From a checkpoint of a small image captioner: encoder activation swiglu.
Rows from block 2 of the text decoder of a small image captioner, named by matrix and row number. Rows with one number belong to one neuron. Each number is 128 + 32 x the weight over its row's rms, rounded and kept within 0 to 255. All counts start at 0. Numbers have three digits each. After the name is the row's rms in percent of the matrix's.
Before each neuron's rows are labels from the 100 texts, of 14848, where the neuron reaches its largest size: "fires on" is the input token at the peak. Only what is clearly more common there than usual is listed. The data: photos of plants and fungi (iNaturalist).
# gate: MLP gate (decoder.blocks.2.mlp.gate.weight, 256x128), inputs 0-127
# fc1: MLP up (decoder.blocks.2.mlp.fc1.weight, 256x128), inputs 0-127
# fc2: MLP down (decoder.blocks.2.mlp.fc2.weight, 128x256, transposed), outputs 0-127

fires on: ","
gate.116 085:112175114093131125160194119149135102111128190126147142149097105102087107123075095112158151167113163106138189134080125121131199152144114138080111127100137043090136136115141059143097124161094052167124111161101166165166135108056088129131140123105122113089160155103158174079143134121164115102132120064069160111084140147116211151099110153123201125162134119172102173157125086132136140147129
fc1.116 092:129142111141123136083090134101116135145141107096129122074141150139201149070204091109115130079142119113127114106153141157138062123115156132117153142123115191133152127149138191134102168095084189092118157101178077066093116171167162139085073147127125104205095148141116087162114150161130123121085129107184141123163116124162066083132176071108127188136121172077154088137094151134078124083144
fc2.116 085:179110137156090175175099091144081122113152111157111136163147172118147152180128143152089107108150201109116137152172138183093131179152119171106107160133169161154128097078105157144171143135195100176146114132134077157179189129125124124128087165138106115152150104124129173107160078148055116217122120171161180140077115154122154151124134118104182156122117114100176106111086088167169157096085

fires on: ","; "betula"
gate.54 110:132130122160126156085119178121109169107137086130099124139131116151086157141124104151142098175169146166126130134130077121091072128148190172184149079127140112105116114082187139121194132088152095136129140134104179117216141138132169108152052087121117135175117074136134070166093063112134105154133093121136024077164153161084109086109164122126155120124139107162165131116104178092096161141154
fc1.54 106:148084128142100127105065170137100113118133091132102124170177133168114129153111088152121121155146067162115092106124148144080110192154145142158150077088100092097119139077170125140236184124158104149129084166150176122189138125175140117125063094081123093130107110108096114101108128101122136154086220176101067080145122163110131161156148150140133118145126133141121182103148130046133148119138
fc2.54 112:120125101119130173076090143109127115101139107085127128147123084112135196138108027112132119125145165071097119104095105167083090133110160182085105057111146186073134075084180192134186095169156155120125161120071142109182178121128133111112113129123081063149187121146133143118125132121137159145145160157135094076164153117142123136125121118073129088172176102186118148117090134137104107155171

fires on: "order"
gate.141 094:149147129125169106146159147162054077107100173148129127153100109115111077097136095135183099172131133201119154197163117064095147132144140155106182169205168087074139152203134122121127087132144147115118114105123084136152123101124160164140174113104129160105163142132098137081155145160112079163100128139058089115131127129151121150085122169169158079126148176106104106139105097153057120110059
fc1.141 098:119098145146158120143118140105132150108166173096120140192151075146175104223100089155084099060089088154127121138089121115114142115136105103157138094091095145169133166131170115127116120145063079139120051143187203123135150121151148104140130145183177146118116136114164137102059089119146197139189066128142143112137109113090123164115137109080102157106170072149113165083143177128108100148122
fc2.141 088:091119083143102125088092094098093192125077104154160193134106124143123159111101139124152167104180113149123160113107158098160070085107103120117067211186160081136124112079138141153128107111081062089127171145167097097145132098094112126141154161143168153146114077126144135130168075141109129069110158125080104146118152130124037164161117160165103159145089129156171137118155144091171132061141

fires on: "-"
gate.180 036:150081134131140099152102157131065084192111126176127130114133098093164136137150060087115147137080154156130100176167068148087117169083148075149167118140099106093113111176131171145126099112156094156063074131124134144117132142124153087130165132084128163134097159149119112156121105180087094088141182184186066151114169149199119119128122116116056156187142168150111150062119105126135156101109
fc1.180 041:081153109082094124120066120125117146086166161059079164140109168074117119098104067102100154101151051111150129090092117165141156131092160180134091164128177183159120122166159099127121080178147101111155125133084156090145162163095132113212143104143123101122122132138121098075158117126185148121067130128151142080127118138066152122147127107177160193172124124129097133133133120168133191171098
fc2.180 038:153106148112132088133119156137120088118089120139081102164130143097129177141142141155134144226180161150130066182135103104101163123093120239115149135141136090119116132138121203112099070093137121117100108090135118080127107066123153082151171151118122149169141150144154099158173134111095086095157156171096090137078152171113153096153136120112138178109151140063133128095109035110120130156085

fires on: "acer"; "-"; "ferocactus"
gate.203 102:129150148200150136154126134187083130112134088148127107114104119070074140150133126123132110190110081117132117113146087147103119106154090158152157109153078144084128160197151195139117182124090125147128115130123101106166136143099124109199125085126074108107198085071180093092115164077139162112127116116152132160091160159146118067127155144156129111168166165159081145168037078114084108097113
fc1.203 101:111125155147164159157109133146119131137060033109105081068148156106085072153120151133101145109164096145139116117167145154078120090153071149144119108107125108157100160141144193098080126110108121125107155126123118133107120133109158114135167128176174093102122142071216107150100155090159130113168109166146175193101146112170133098128135197146139088130161140211116148139051066135109126150087
fc2.203 100:059111128176163102134061132088124117115141111134139142086108123115129148160103164125106209127109075158124120127158118116140160137145143114149129133094100140078128139092181131158137091165125112136127084109128178086137090119184146174154124094074094142105135143075129148077124088103174128204109176171141136174125119098086082123050104078128151146181117066099099150180127158190101134068079

fires on: "-"; "epipactis"; "cypripedium"; "convulsion"
gate.156 128:155108144103193104102178125108124141107083092182149140176026124108157096100126072151158113133124145146110106115134112119184156169100100103151189086188091110122141087131139121133145131183119106169212172123150105082185088150127113099159169123138111188110128117154129061105075107117110111126161137147125105119106168181132144134101151159139129076178117119149081077100127082066139166137123
fc1.156 127:114152202116143122103162118080148149140111098194179146147043103099144103133070102131160144164158116181141151148163086128197170128128135096175136049129114118093127087090111078096117131195093092144170166114201130053132080153128083112138181109120157163108109105112163037124099153132144117130138115164135138108116174145109119117101149154134105121170137096145082114142123129116147168110158
fc2.156 132:163097189153174149113134145093137072065152105151064209147091087141173185046150120127135089123166103140111144154149123097114138112154133177198110092108153129115078124106154079190120144175117114192151169125148138146176069143130133111154136130126104152074149135162189099131083141123134109129120146140164140102101106141134116152111122117151109097151120136076195089084091129101187128184123

fires on: "order"
gate.206 071:156099120177106116095140105124132090143071090147181084120146109097107156113150114111082111179062166170184111166099119144139116120130119102098153123135110124143120088136097155163126074083152130104141152180073091111139176082099163151149132109119154194193179157097115168155142152131128045133150091073131127115125146164170158057103171122089160164154129152179146056090166098120131164110157
fc1.206 069:063122146147134102157106113160111175127113118099114171103134105166143125092129136127138139061120117142091085114121124130139117143180136190175106129085070127126208171131145110133112182143179095188156102134134162094100118120145127173090105173133142098106082153169180060071143062135146223151176097168112178120146110103096106164096128096178075143082123113106079142151119131097129095128110
fc2.206 073:119097059088120170153107172149122180107155125152187151132114159119097094163167141159081103036133061077097137165128108164128129127136148151159123140148162074108182124146130117075167148135092142100139136152136150157153116084195130129054109127183086124082131097163120110123127114116135157180112144124096164115108119100090089126156072170129138095093091066099102134163072210135145134130105

fires on: "("; "tortula"
gate.70 067:123097129146096105141091132136088120126129138121126078166148095115103125177134092076183173077112125145133150127151151158107087087117108133105082024149123074125147165146131091177123088088133146139165093135141163165166115088092168145144116145123153122145123096168100121173089171175148130142149162116154044155106142097087087045151145107120154176129092118160134148166081155149201132134206
fc1.70 069:123172148151080099149124134128098122132159136092153188143154103129150127125148139127149079187050166090065119116119066116159177197077143150186207144155087035174096165106095153096162163144165128149116115139150097102148141090141148109139125109096098100114129102166134138126085167141132159092107130112129106128130141108177131175121175123050141101098113040087154137141112158126124158127120
fc2.70 070:124157149085132097130144190147117123109149098154113155208083171123119101128126138098111168121092109140160127175065164153134083108114179111098130119070091126150171145210120123114153131163130156144079193098074145119102173138159178137111140125094077141169139117079117183135111096089082107215143165128135105188147126093100134137099138134195088140157114075186139116166152108137132174118106

fires on: "plantago"; "quercus"; "-"
gate.42 101:103102141177152103079089141109063120090148105141062149141095140077150181137198113085165125086102086150139135125096170103103117139152161141110147146201156150158112079127148060100170137171156165166207146167133147136143142133169130097102134138127178087088127133159112151140085061153112186129162082133118100159091111170080160093122080118129166094089118101101147154103149114082113164106100
fc1.42 112:123108127143154118097121123161103142111118107156056127160105116066141123092197090060141146064062043217109151193108157133096103152097122126105130171196118122129151146126139070094104115129158199155138115144130129192132147104163157097092116162120177111123182126102095160120137100091128152129154094119135151146170116153122132107147090107131144125124137111068137165061185165117099156110102
fc2.42 110:145136141133157070182045165163132111134109119120071095103086182093139115093175169093119165088142054156098132110131152110134102108059147113119149162098125091141146166125116114111106066127113108136149065150068161149096156173162156129145137146122167125150195131142146182130115156144140149117095112198150082169134130104068144075159067107162137126163085109150050098146156135133101116125123

fires on: ","
gate.102 080:137104097124146118107098142118139150105187141183119164120135152101092121174121128051161092110234119149140085138117140095155126144118130083136125123163132075136135137120096083161173120162162099193116111140079158131161122118170193140093190123133089119105106134126145113127115118173207086068207079138081152167089172116148132137099094100139141111109124142108099084144118139053114172091094
fc1.102 076:158143131092125151128162150154168141147178087138125181093134113106145077191178146087179104076153139104090158157126183118105076107110116149171175175186170126115170150104150103085154058148122100151099129072129137108096140128135128169108215155138148100157149165111141094126184085150093092108171116121179157138155112141083130178090081144155066086119115108078117107133140124109093121073120
fc2.102 098:098088125105142137106094123105087078159155131131185174096125165116120127105114147094068183130141139104143181100067179124139144106116119116109109132050106137161088135135117087097152167063146056133154131123154102186100175092150079110098106138121150098156113175100147086151116174115115139096070156139098221103124165118145156168126213150115118100155136166105110130111137127119193137192141

fires on: "("
gate.71 116:090111047105184151114123188125110095101152093106076129157096159178120171163151132138159132102166102137117206106138093095174126156127164139144097107126097118113122116120120165160111132152144106107085104108138109070128123108070154170118129119184143073123053114126106135138100139187117106100106080111139068195062166175097146186097054166133151150134180116116164118153155148149143170131121
fc1.71 142:140135095085166125100133139171157136102089086117157115125090157145178144121108145072088181117149149174164149137134112128122126126129092077092123107208121129091152149111119128117116104135092140165170136129066119118121180115160130082047077144100152108101150113178154126125086121080112120079171155183149134131131067200185124120118102160090036183082095095159134132099165115120184164119141
fc2.71 147:121064153103170149132080129167182162099138153159110150146094127122143091067099177150194133114180180097089145141201153100129110119147112072069181126083117106094139091126198103123137102124107125165167114125114091098169123111102166145105100119073149079093077151135099085175105177091135129089086102114096112141140092177147128154122118156104102207125126159145127175141150096121097084171134

fires on: "-"; "late"; "("
gate.44 095:114103123123112132146151109090063086124121131136190080152180152128136178130171134132151119160174169148100116108159124108142134108109128059141139094129081103152140127102102120194061096091078089111131121152165094120127147191122066121135135110135126142172132138103175132148142103170172103111126108104152122152107091147128148098164133112163177043205136162131103180192138069202095060117128
fc1.44 093:132083056133161205125115131164163150113077125098099175102109094047118108102090138138141111111102115124109144172172152171109119159125085184149115127158189164085159148134145116151161117182153173149193139114164100138112093115124169147116084114129189146084159117157062151110102147085116166100107132117139080106113185135107169135070123135136087157106139124125147055085145096076148153177105
fc2.44 095:157125150119148144114151157137141134162125163096099148106209088111062110159165097142113063177144145150147153130152084163119174105141146127143174133114153168185038106129174111152097153172124108098145090134178155168139099089106053078101109126139170200159102096116144136080154132119136134090098104094139143172154130119155136068105150164121170132027114107112107139176144131140180141110129

fires on: "plantago"; "silver"; "tall"; "beavertail"
gate.245 074:142149115172139169090108131075059117138103103137092133099152093054072146152139100147119140111065126173066206172146093139120030106097156155108108168154136136104149121149057108112141165125199145118122098117117085162127122158179141168082101114118140107125155164136131191157147114134090181180121159097127137116121100093174145108160081159105131132147150122183151133082160117092117106146095
fc1.245 070:102143134178109114149117172142053095070127148085098143048195225145159135170148117093143127127184122148137140141116149142107115194115069135083090160176168142101170172127120065081093119074148108086155158164127133134124135163123098122110185086068167112143135131080075153135108151116069107102121096147125128122124147128189129150121131069126101148148148130120168145124129117093095119146176
fc2.245 066:176092156084145153101109126111167094180124123112147114113099147192154145119087073139107168067171038172118118139140074147140060146133184164089128162133139117061165165089081117071166186100099132148127160152118137140155090093163156112093153188105179118125151110124133095152133106148105063155123128140100087134118121095106100065127184111137106117128131079137130152136169165087137180104135

fires on: "class"
gate.77 101:114143109122109166083148145161115175128107134157158169115098139084160138098132118107097114196182128131096148130149155077063138108122137087150155123191120174128115096181139084159092076106125151117179087123140061161107129136101106114166137129093167126156090045090110146148192141100139085169148124138157096101074117171154154055177131113187166169097087098134125114081120147107134137196148
fc1.77 087:153103114115116135124101102117077085142163157072158150082133147161104177189070124142103169118114139133114117084128118098117193144109134124128138154146089110114099086173076182104174135191122118112139137127095138120140131145149210182142148122080166070190113124147071168108124110101141125198195144145104179080136090131129115084098125134147151095040099133106125133157128167165179109141176
fc2.77 091:118130165167176087126161122094127111097171128173155106144153113094109099103168115084138107156147135142133132103042159144106142162156093116076129147127165139090149139125114102082165150157116105130126107124139131097118160075057052108143152152107133133175082198140096194092097155121133178170046086131115152072099096145162149125141145109048120135135145119133205106143137156130078094157073

fires on: "order"
gate.113 115:180148130134075156083128123038122092133129116111156134148161133102189117145147111132122144114132097130055134170129095170159114123166109143133176138165137098151058088127117084108123146070130105126110090101115075128087177127058152148195158127154079169134188154105070161128096133181103070109181149097156106101089075140164157142101135159109190162149119156124117104126109157150088155127174
fc1.113 129:145126169136082201147087130062118111100070169142169115109165108114108128127151087112171111147071121137106131131127121114107132180072154104066151134115148149054106132140113176149119076121128149094124170180124089098085138116140181131159079105146118155133179058068110188153159155124073100173136179104163160145087135189157130061114181106138141147160125160179142132127150148132093105134136
fc2.113 125:119133092140131161133140147176122127221146182124177137111109111184180132170118128136086095128154141124055117094195196111098037076117143111105105122135118175082145138110063102160127124103122104128120162142174156175109151098100141154182103136097161097096152087034130131111075071130114104089128101115109087158155126154103162155143150136086108112167148136127114136114124135125181135165087

fires on: "wood"; "cinnamon"; "clayton's"; "ostrich"
gate.143 109:099147137157111104135106126182084085045137092099082079117171092128166116116153145127155137173151190112114141123101130144172107137138091129105135071164140095131109070169128189129114131164090085163119089151126130158071092122102097154129172100241149143150134166142152141138163103125124130193140089105093165097035133110083188180113156129159116157118151095151092109117150117131106145125155
fc1.143 092:102132131102142114113182161116173163193148107096105146126139121113135156148159085149210132096144102143125115122068131106155097127170151126072094146055102208111094147122075131135137092176109137141187158145124112127111158101126137127148090083060085152136078139102108057138108168156195177099139164151133075209167096124132148119151099161121130099118117123176097158126071100141165128093108
fc2.143 099:135175173189131110127166140145152093154106118117139140158082119101087099151075102137117146118082118109108152096146150064129110111111123097096104159108135128108119122163133098125106128118205164085110131183142080098118098079086155144089065177120158170123119081085152083141095138124156138074067132083146108074125113215169131120111115092116117136154078196220094130128087160151141097088140

fires on: "("; "hamamelis"; "-"
gate.226 132:163105063134123133170154109120089125143133192132126137130132160050115116137080122161052101072161133186117126189145128155184155167120137156175164135107109117014084172135180085161132172108113154098117086107119124096160121133148089167126122139145053096136186059125153133158117124139164111105158134097141130152151118114124115076139118105173106091133103193093131147164112156134119097127099
fc1.226 136:163101076136147163169093134129094128145116222115161171127101118115103149116171134188082118093151135150082082152131129150184204135106169157161157148150100145061136185068165136175109167082120167054148093099101117124159135127143071121163105190114109081089132059112151145143118108147106128123162123067137105103112148137177121151123090100171091085118102143107113120117151111137116122181102
fc2.226 126:079140106127139128168125076095121165153121108145156168110131178086142131163104108071084147135159147114128076160101145068131180128127143083120140149111142041082184120108138144149134126160120102073134082201171177113128153144093160096128142098101148103099196076134132190160125098134147156094102099132162102135170095128085141059144145095171147175134142130119096121087121149077171039131135

fires on: "lindera"; "baccharis"; "viscum"; "eupatorium"
gate.16 099:133150119149118106177126121134088121122130127103125144101144060087199118109150147111087103184125101103117057175122141185172073167110089151133162170156135149077105128077093161150093107102137101178160140188141172114159103165129124124109174172106108150148102113105081089152097084114163150062104064126161132112145089097167111182132086182154106118148081103160112116103186075104129176132103
fc1.16 099:129098140117142108191122143151106087184124176117158118181091178110120150119136107099128146064141087125143169084130147077134109131088147112157132122094135075127146147139126155139147181098156158102095100150104131099091149166135115121104130115116157073110137106174165200179116112144111084132073140130089132059127115203099154098119136048099182168138073155081098180141078182162113110196137
fc2.16 098:106172129149104152144136157116138164145077202130070111143042148172098078126121106118164090059136136086142110145109121131093173084099080089092117118117124110103115096115191133144097057190145139107141143095077145109157154120125181093132156113138213038087147152054129095179094145121101146101118118099107109100112138134118096083106159135141145154137136173121148127141108163119107165094100

fires on: "-"; "wild"; "tree"
gate.34 113:089183160202149138095111125116132141107097170150178135110056167117146105129116095127149177063146097130092088119186114097154089124152112135220184130125090152123114129122107122079075052145122167162097132144107058157207062161085185104165175139144117159155097125166142138115148093145151129124119148100153104065130149118119135080132095161134161107133172119126097124151150160123115128105119
fc1.34 115:185158162097159134150097142142151141165126162129118166155080137103125114116134167172158133077138114107104097088132165153103114102123061176144132110139066121193177096121104095124118108142114122210124096183184158100123089193110118116125166176130153093141050108080127131160120173161088107106048112167136115118081163085092132159122150137102120123036148150103091146127153114151154139078122
fc2.34 109:065111168131085119123153150160108132106158106074116132097149161126172142078108062107158110118100116120141112168129152092133078098145138145132141168104139105092169107105152157065130043100117092145104123121141144133193110105081149080094175152130057067081108139188116196130126186085109125137132132101146093107105132119160195133119131134149111108142069180134131108219133147161157161158091

fires on: "wood"; "-"; "campion"
gate.217 072:157146106089090075115090183136078158108152160097124113110154121115169123115066097079112065122148132160090168152124119154109099143105181072138074103110216166128157130128169086125113084192099157154178108160104134147145139099149164151075146112144133143127129176090119177072113124133124133146134081142094118146077196164148136092137152084182126087196168122098110116141102157079115147172114
fc1.217 069:169105125152086136097119153101105047145101129147083150206134073119128166115138118132204104106165172130135151125134133114121101098113095125169137063102069137161148124106151138174121066168100120117160072159106097161120131155099199110144090160132202136157101105125160119176101111124127161093094116187136076116124083160154107155108164141113102148102171133194077145109164115129092108158195
fc2.217 083:116157142099149131132187181060113121113143069127170097142130139127108181135131106103140161134174106110160129099176127137182146083103134095086082104131052106139098125131124121088139079057086152143152078096099119166135092119099182161159064120089179108141160116120139139114110153108153165159138131086144150155120074133075127124136126135163142207140136075074148121159105087132217113108187

fires on: "-"; "sheep"; "live"
gate.209 106:113152105124115137171117144101091089159107115140033168159149050151171123149118119112163134107083117143127106184113121132148143167144129111110111176149136127143119127169190078102144089144077139168141078144146138095103116118155154169168180115170099150051104143162139107108035136121129067090115105083108107161028154143075149145112120119153132170115132173175107124101155166104130160152135
fc1.209 107:098164110146078206081105154116149179077074149136150105172076131104119126112099129146141130177138130134142135095130105178147089096143158124136178140156117107114058130093068072085133185114138158157120164112093123105190141152152153100132095139099131171178151104062083121096194115108119148118144135130109111130191106179180130172166163182098133128093156101073113122084120139179119140095079
fc2.209 098:115081123152209156168099152151125179092139137134128165136149116183165092106163112201075105166107052110114055106141153159119112128116184166147181177141137069136101142085107163150137172121170119124184083108140079134118107057120168093083116106092080103185106098134130138135067155070148152128103105105190125172133105138086147147140148154132137106148108173114147139135143136126098091120130

fires on: "plantago"; "cylindropuntia"
gate.60 102:108152116186212147145107135135029100155064165149075085127114150091089110145179117129091171126129138166139190182153092125070144129124146144133105172184160107135160096085164143074163162166126108156168079133166151143139100170187094135075159092105121102099096140142147155118139099098140099127092080140126112132095167134154164146109104116143130100084124106128088163098111130069123170160095
fc1.60 102:149115183119070164105054177127103084068124146089107102098080131107180098099146108089154127137172139113127100141154180184140150121089082127073140082115148088118152147141142174146126100151171154150148103145138119115099113154145123117135124101128190124116156124145042190229154082175115141130127128114096107170113102139101103174144142132192119166104064119103117175128130167098151106077139
fc2.60 103:183081146183096124114085120091157128149105146123089110085124114173142129064109140091147114146141091089117190121131148073138086154059153168114068156145179118129119134198092163131163136110099135120167079148148147112128101145132160157125150126153105081125145087176157099139159167113119120131160130133173091097153132078102082200079116169136151154169133066105165141159127177111050150192115

fires on: "nipplewort"; "nasturtium"; "boneset"; "lawndaisy"
gate.123 106:138142152156131095122149150189145094105139126128134165195102074174110135131148124098155084119108129112087093151121182124150143156064088117145115096109119083178161090140168163152112180116237145089028068136087119108133137171135094142126129095089153159080089111133103133145116106149114123141155124094102051077105148141176114119175109154175087141137177115104124105161144121143165168092116
fc1.123 105:129141131142183072131139152190113145155107118130105152115117077123095156146151160105119155098123118128121103158113135193119118094105132089162109101069131104176192078155192147153079166187232135113086121150122137066120091128149138119146100076116152159136116092161154102124093103186125184099144108081183092091162098132109147078122128110166143137084092149124097116150158130115141112029131
fc2.123 097:114118146163084103091129095137086132128136085133168115096171142125180142120167129119084180143110113089113144113103207126096160107136123091102103132095156065137151074120092118023168136170119172107103133162167114153093112112106132121118192106119201100124106139087095080114081137155112131212094164156157068121117085139101110095071149123119151136134111085152150110165101171172126119076093

fires on: "wood"; "sensitive"; "cinnamon"
gate.200 145:099117125190195156113104082125106120079200105185154121098136156122167110123140161091110092155113128085154153172114091140159090151105084128114145095121125048164102167148093119133087184130130119110114113110113117118103111136147130119138136172168153120148092111203134197100145117114139090173151089022116117100073141127140106170153072156146204122163118149116086116131153112154059151134110
fc1.200 141:117087140196153122131053074172125117102206101184132151116167115163117078121151194100114133152178165055131125120120114142153130067108156110117124089167112100103095196151145149141091148150092095101110133106151117126109096119111140186131161160202143115144105142114128154095151122148140108151183100085142130086049137148109105172154113089171160083101131181155070119100143126135089149138087
fc2.200 146:137120172134125165145127140127075140072115120180085057121125116186119084138142080106111097112116148120134144209146166186146128136181176118136167040122130123145127130186145101130098125088119115134129102093173117075143145130198159136172122133131111141124174171187090168115123138098126136082111044126145147108052108087124121158132177151112091126130140135051124150115190152095123125176134

fires on: "("; "symphoricarpos"; "winged"
gate.56 070:095109157073110100136154134160151182124137151153043102159061098118122193146157079132058126142131195145178095152160151154058138165101147131139099134127108090168147063108098165194148163133094137111171111123101102111194192139144106138108119155127072104164100137139151145105103152151128077106120106107102100127079102144115147132140136156164133103150162138117106079090124074106164180183111
fc1.56 070:113104143184123128068073123184043097130130159067095086120151187155099168149078099162150110148182133121128181159127171142177113091101143096099146165106109141168100126130105116151102164141182177160122114101117154115184127088096150106100092098179096106120146169116201132084150139129132131100092108171109151157102130093106142077100135191133098212152127116117111119151134138158085173109110
fc2.56 071:120131161138082124093143092134136085116125141107147089087120084151119088145168136166096115148142155144114091155105160075153171198065082131151144114124203090116195144121140162137093100145056176110108138144137172089103180165152149101101147108126125076150118147107208165102111142166149172138160076143132115101169147139074128108118141090116107201101157111151167100167121146062185123088148

fires on: "shepherd's"; "heath"; "staghorn"; "shining"
gate.51 122:191153060184145130111136163096048101083117172145162117101089182103132153143117132154171119172140047157124156107138115142162151123107095153166145065130132133132104096127104135082168135138159062148083077146144070156109110149135141128090125173127167139083128090129092139073128110215140125097128103093149141185159169144161114201129081127105156098134117143177111115110125153110146106100079
fc1.51 135:104184062189149125111118163061096093089120145128160138116111150113125128128159175139073128154133099166160143080139092117143171108113058146176114094125143154174088156205146099094181163118173057138101104143161048137119096146130131135128137148151147125112084093135084177083100093168133146077132103129102177198137185139142127193126122096099135122111126146148141151097097170110143082114128
fc2.51 124:110107147094164121090085166073155150122133137129107177143126136091093195090116105091109122133166137181157165103141105131103127069129152221127147080158176060103141092152136085156137173165079069085130091173180112158138106159144128158119083162140093122081091121171119046125098094101115125129190126117106135148125116112130140126150086139112183122105103069118166142080110084078112133094132

fires on: ","; "beavertail"
gate.17 138:119150074161146112199119142108062139111144081150109095137136208126105140121166111085135172120150087129103099168084157151112063197121126145104198120156140120084159117107122138177141132103178108185210150119089162144147143156136135158136061149093135085135117092139130097134105128132100129132152090148165121074154121117118090133090117107154168120062064183129085113129143164089061155148109
fc1.17 137:110134134081121112076132161140159189137137184099145186150134074099168142085144158098109125170067155098164149090146064117161129084102070102104076123057128115153123115161171105121169137196091175083076123158158073129103126134123106108125134088147166179114163137170121138148113109147142164092123170098100106193146094134094151148142112140120107160204139089137106132107114146201169094126109
fc2.17 137:175135160101122122128154135174131165160132192110120098099143086090108143099107130106146122106112118081115081089082089116131079098081074095150107091149079085210127117160111096198128125174040168106151092141183107150120083105147121109122145133137122163139157201151122082135093138150148116135128141077083097141107108186107153165115122121187147154210109153119084101129104144186154141142106

fires on: "("; "family"
gate.75 071:101138134138161052152145159169132100098089119140131096138092135141097113098139104133108093162171158148045064164131122092155171152075206192140156159096109072117185110138098093131149141107167122146113144153102100108154181145118095108110107133147091092195104129154110145102132133127104100115133129161121066119092115174091157131081135149064133116211101122211129152163126123169093170138145
fc1.75 072:159166144107142174099151165118058197205154143162198127098077143138144131140096125196142121106085119107137129100160134122041116054153059122124101162127138194121100134099131144108105099194111131078168124108145122191133060133163111172105134145134158133105120117112094107120100118144141070168109161140156168113138079133123131121194147124146107139089158130100141120094126101066111086147133
fc2.75 077:170085146112132164133159097085091137121158153133151168084099123127173078107134041133145109184100105129196165098138108123224093182166160108148087058189138125031083157119117174144116141108086153111118157108153176167130087166089152135162102150131154167137132166115155105127170097131104120146142129121148082106120115077154159181120119161147109134124098144104102108106103184118145099115136

fires on: "-"; "tortula"; "cymbalaria"
gate.146 084:172107143164154154090094122099092092100152089092144136115128064105164156094124087116169125134129157167163135205146153128184082155171158116134091075121136136136103137112079076193200134062187157148102136174156111124150152162106084135095099138136167093160099144096162113150094150138141066129121123058118125102163139101099188107154095139119125095139058099188126121148093121177144095145122
fc1.146 068:077178088165138101119149118156145147127160189119104165139114164175113108073097160157148123148151160084113116126134076164097154162134104125162116172171072131105148162124099189068108173160093114107121125177089180097143096138210135108138194071145062115096096087147096107148104145069114177114093118153142148138130110144139048161118168177110129127092154143172138120112106156084099131100154
fc2.146 077:138155103037153085098129044097120152100121183145125133130136163091099115122104126153098072127104120168124077113118147154117084190147100147141153137103255153159141165144126203074132128136159150109089137125129157090183098121106124093144157141084127093182128135116123137139159116145156116129113065097136123105060168151177137131106113121218148142120072108143110109147126106162140138150119

fires on: "order"
gate.107 096:124161089087129160074122132109121123122099108102149133117146179091104099080161160141122124218170097127151127157096117072109139084150187083079120100137098140166085106196132164187184102087151208114173091120126110118135095143145098070176116128113169140166109138088130173139120210148115093110152074136148128091072139077097148105129104145091193102147158132151131162157131120142099141145129
fc1.107 098:058160078155103188117089134174109121100128117120123142129080142111144086146132215091144089172175140185085120145161081113154132134168104166146143152138156108129184129103105094128159128152185174102104122116094075097123149144114162147054070117112105134159143095097078103105146178130158144118055126155127135123139070166105171159113115127151160188088167102181123142101103146155070089136113
fc2.107 094:124067131114115105145089166164108136141110168067129106120036204131114116115162177088091087088142141195101155171117157092151181141094141118187192120149100162094157131087173144131089141181157096137152097120171123143106132146098155118092099076171141138154156134100129163143085099148139161071115171176119134144084153142145177145068082147150147156091148079121144105091097165139118122157143

fires on: "class"
gate.114 052:152120100136105159146104107103090138118094113142166092112165139107122086129129131070162104167116129105121160127147175147074161082106135100170107087172182081090138154100127151160188122113149134122167106122112048110174160128102191157153133136111146170162187084113184162142145142134108147078124166082100157126130038098118145111144168179097204103108091146159110169138122075164075126151078
fc1.114 061:058149120144150087142085130104110104149227132087093180096145116146164106139084141160078186148124108136174145109129059117097160128132069180129118172129100116056106084161121128124148110105073122164104142160156169123114112094152134127161162103183091082152137116125169106133090162093132093171138079174143131104086107105146194118135101093158116167090144120101154099127130207113166099116161
fc2.114 058:131107156163179141068102130134147134176128164141174111170123163170113141066138124153150125163134114152135165097124094202095129100147131108089096109153110081090091137103055148099081136144129114143157049108169108117133051169120112171199089091133174136146138121109090127148136145099130122147136116121169096015126151121153123117121161094194122122138157093172088145108145173142098148066144

fires on: "order"
gate.197 076:192108063121153115077063128149088137089095087158141148121118168099121135136157112139142081171051152160094071155179129095117152152162107155144131132150196140138082112108126121147091141131087157146118123062142101071141082128153097135154148146093188118129172139144174153101070184135070143160113136135143114095152155153072160107127099159174138106145136121162145201081136120200141106147094
fc1.197 072:097134155112176150136106074100148171147124171114131128170194108149091151155153130124097161109213088114173144150138126112145112076060162150131160146129099147119125184139114129174181184081132168068126110150135065110127129127110174138147128081162092076086092125075158153155125124151114154086119150147152173143062082115174128096082083114135073132169123166144098096091143092129137155073093
fc2.197 078:171082098119111135188143122080115181131141144093118086135172202089173187170143099085047121195127086097130129134163108136155153138150118093109146131187131127099149160132127149135071128148086160145152128187136169068131097128111124130096134128111145139068173163114125155147147161173046092170115151165081061128149144118164138131071139112087112131112157100184078145127122129163094130140157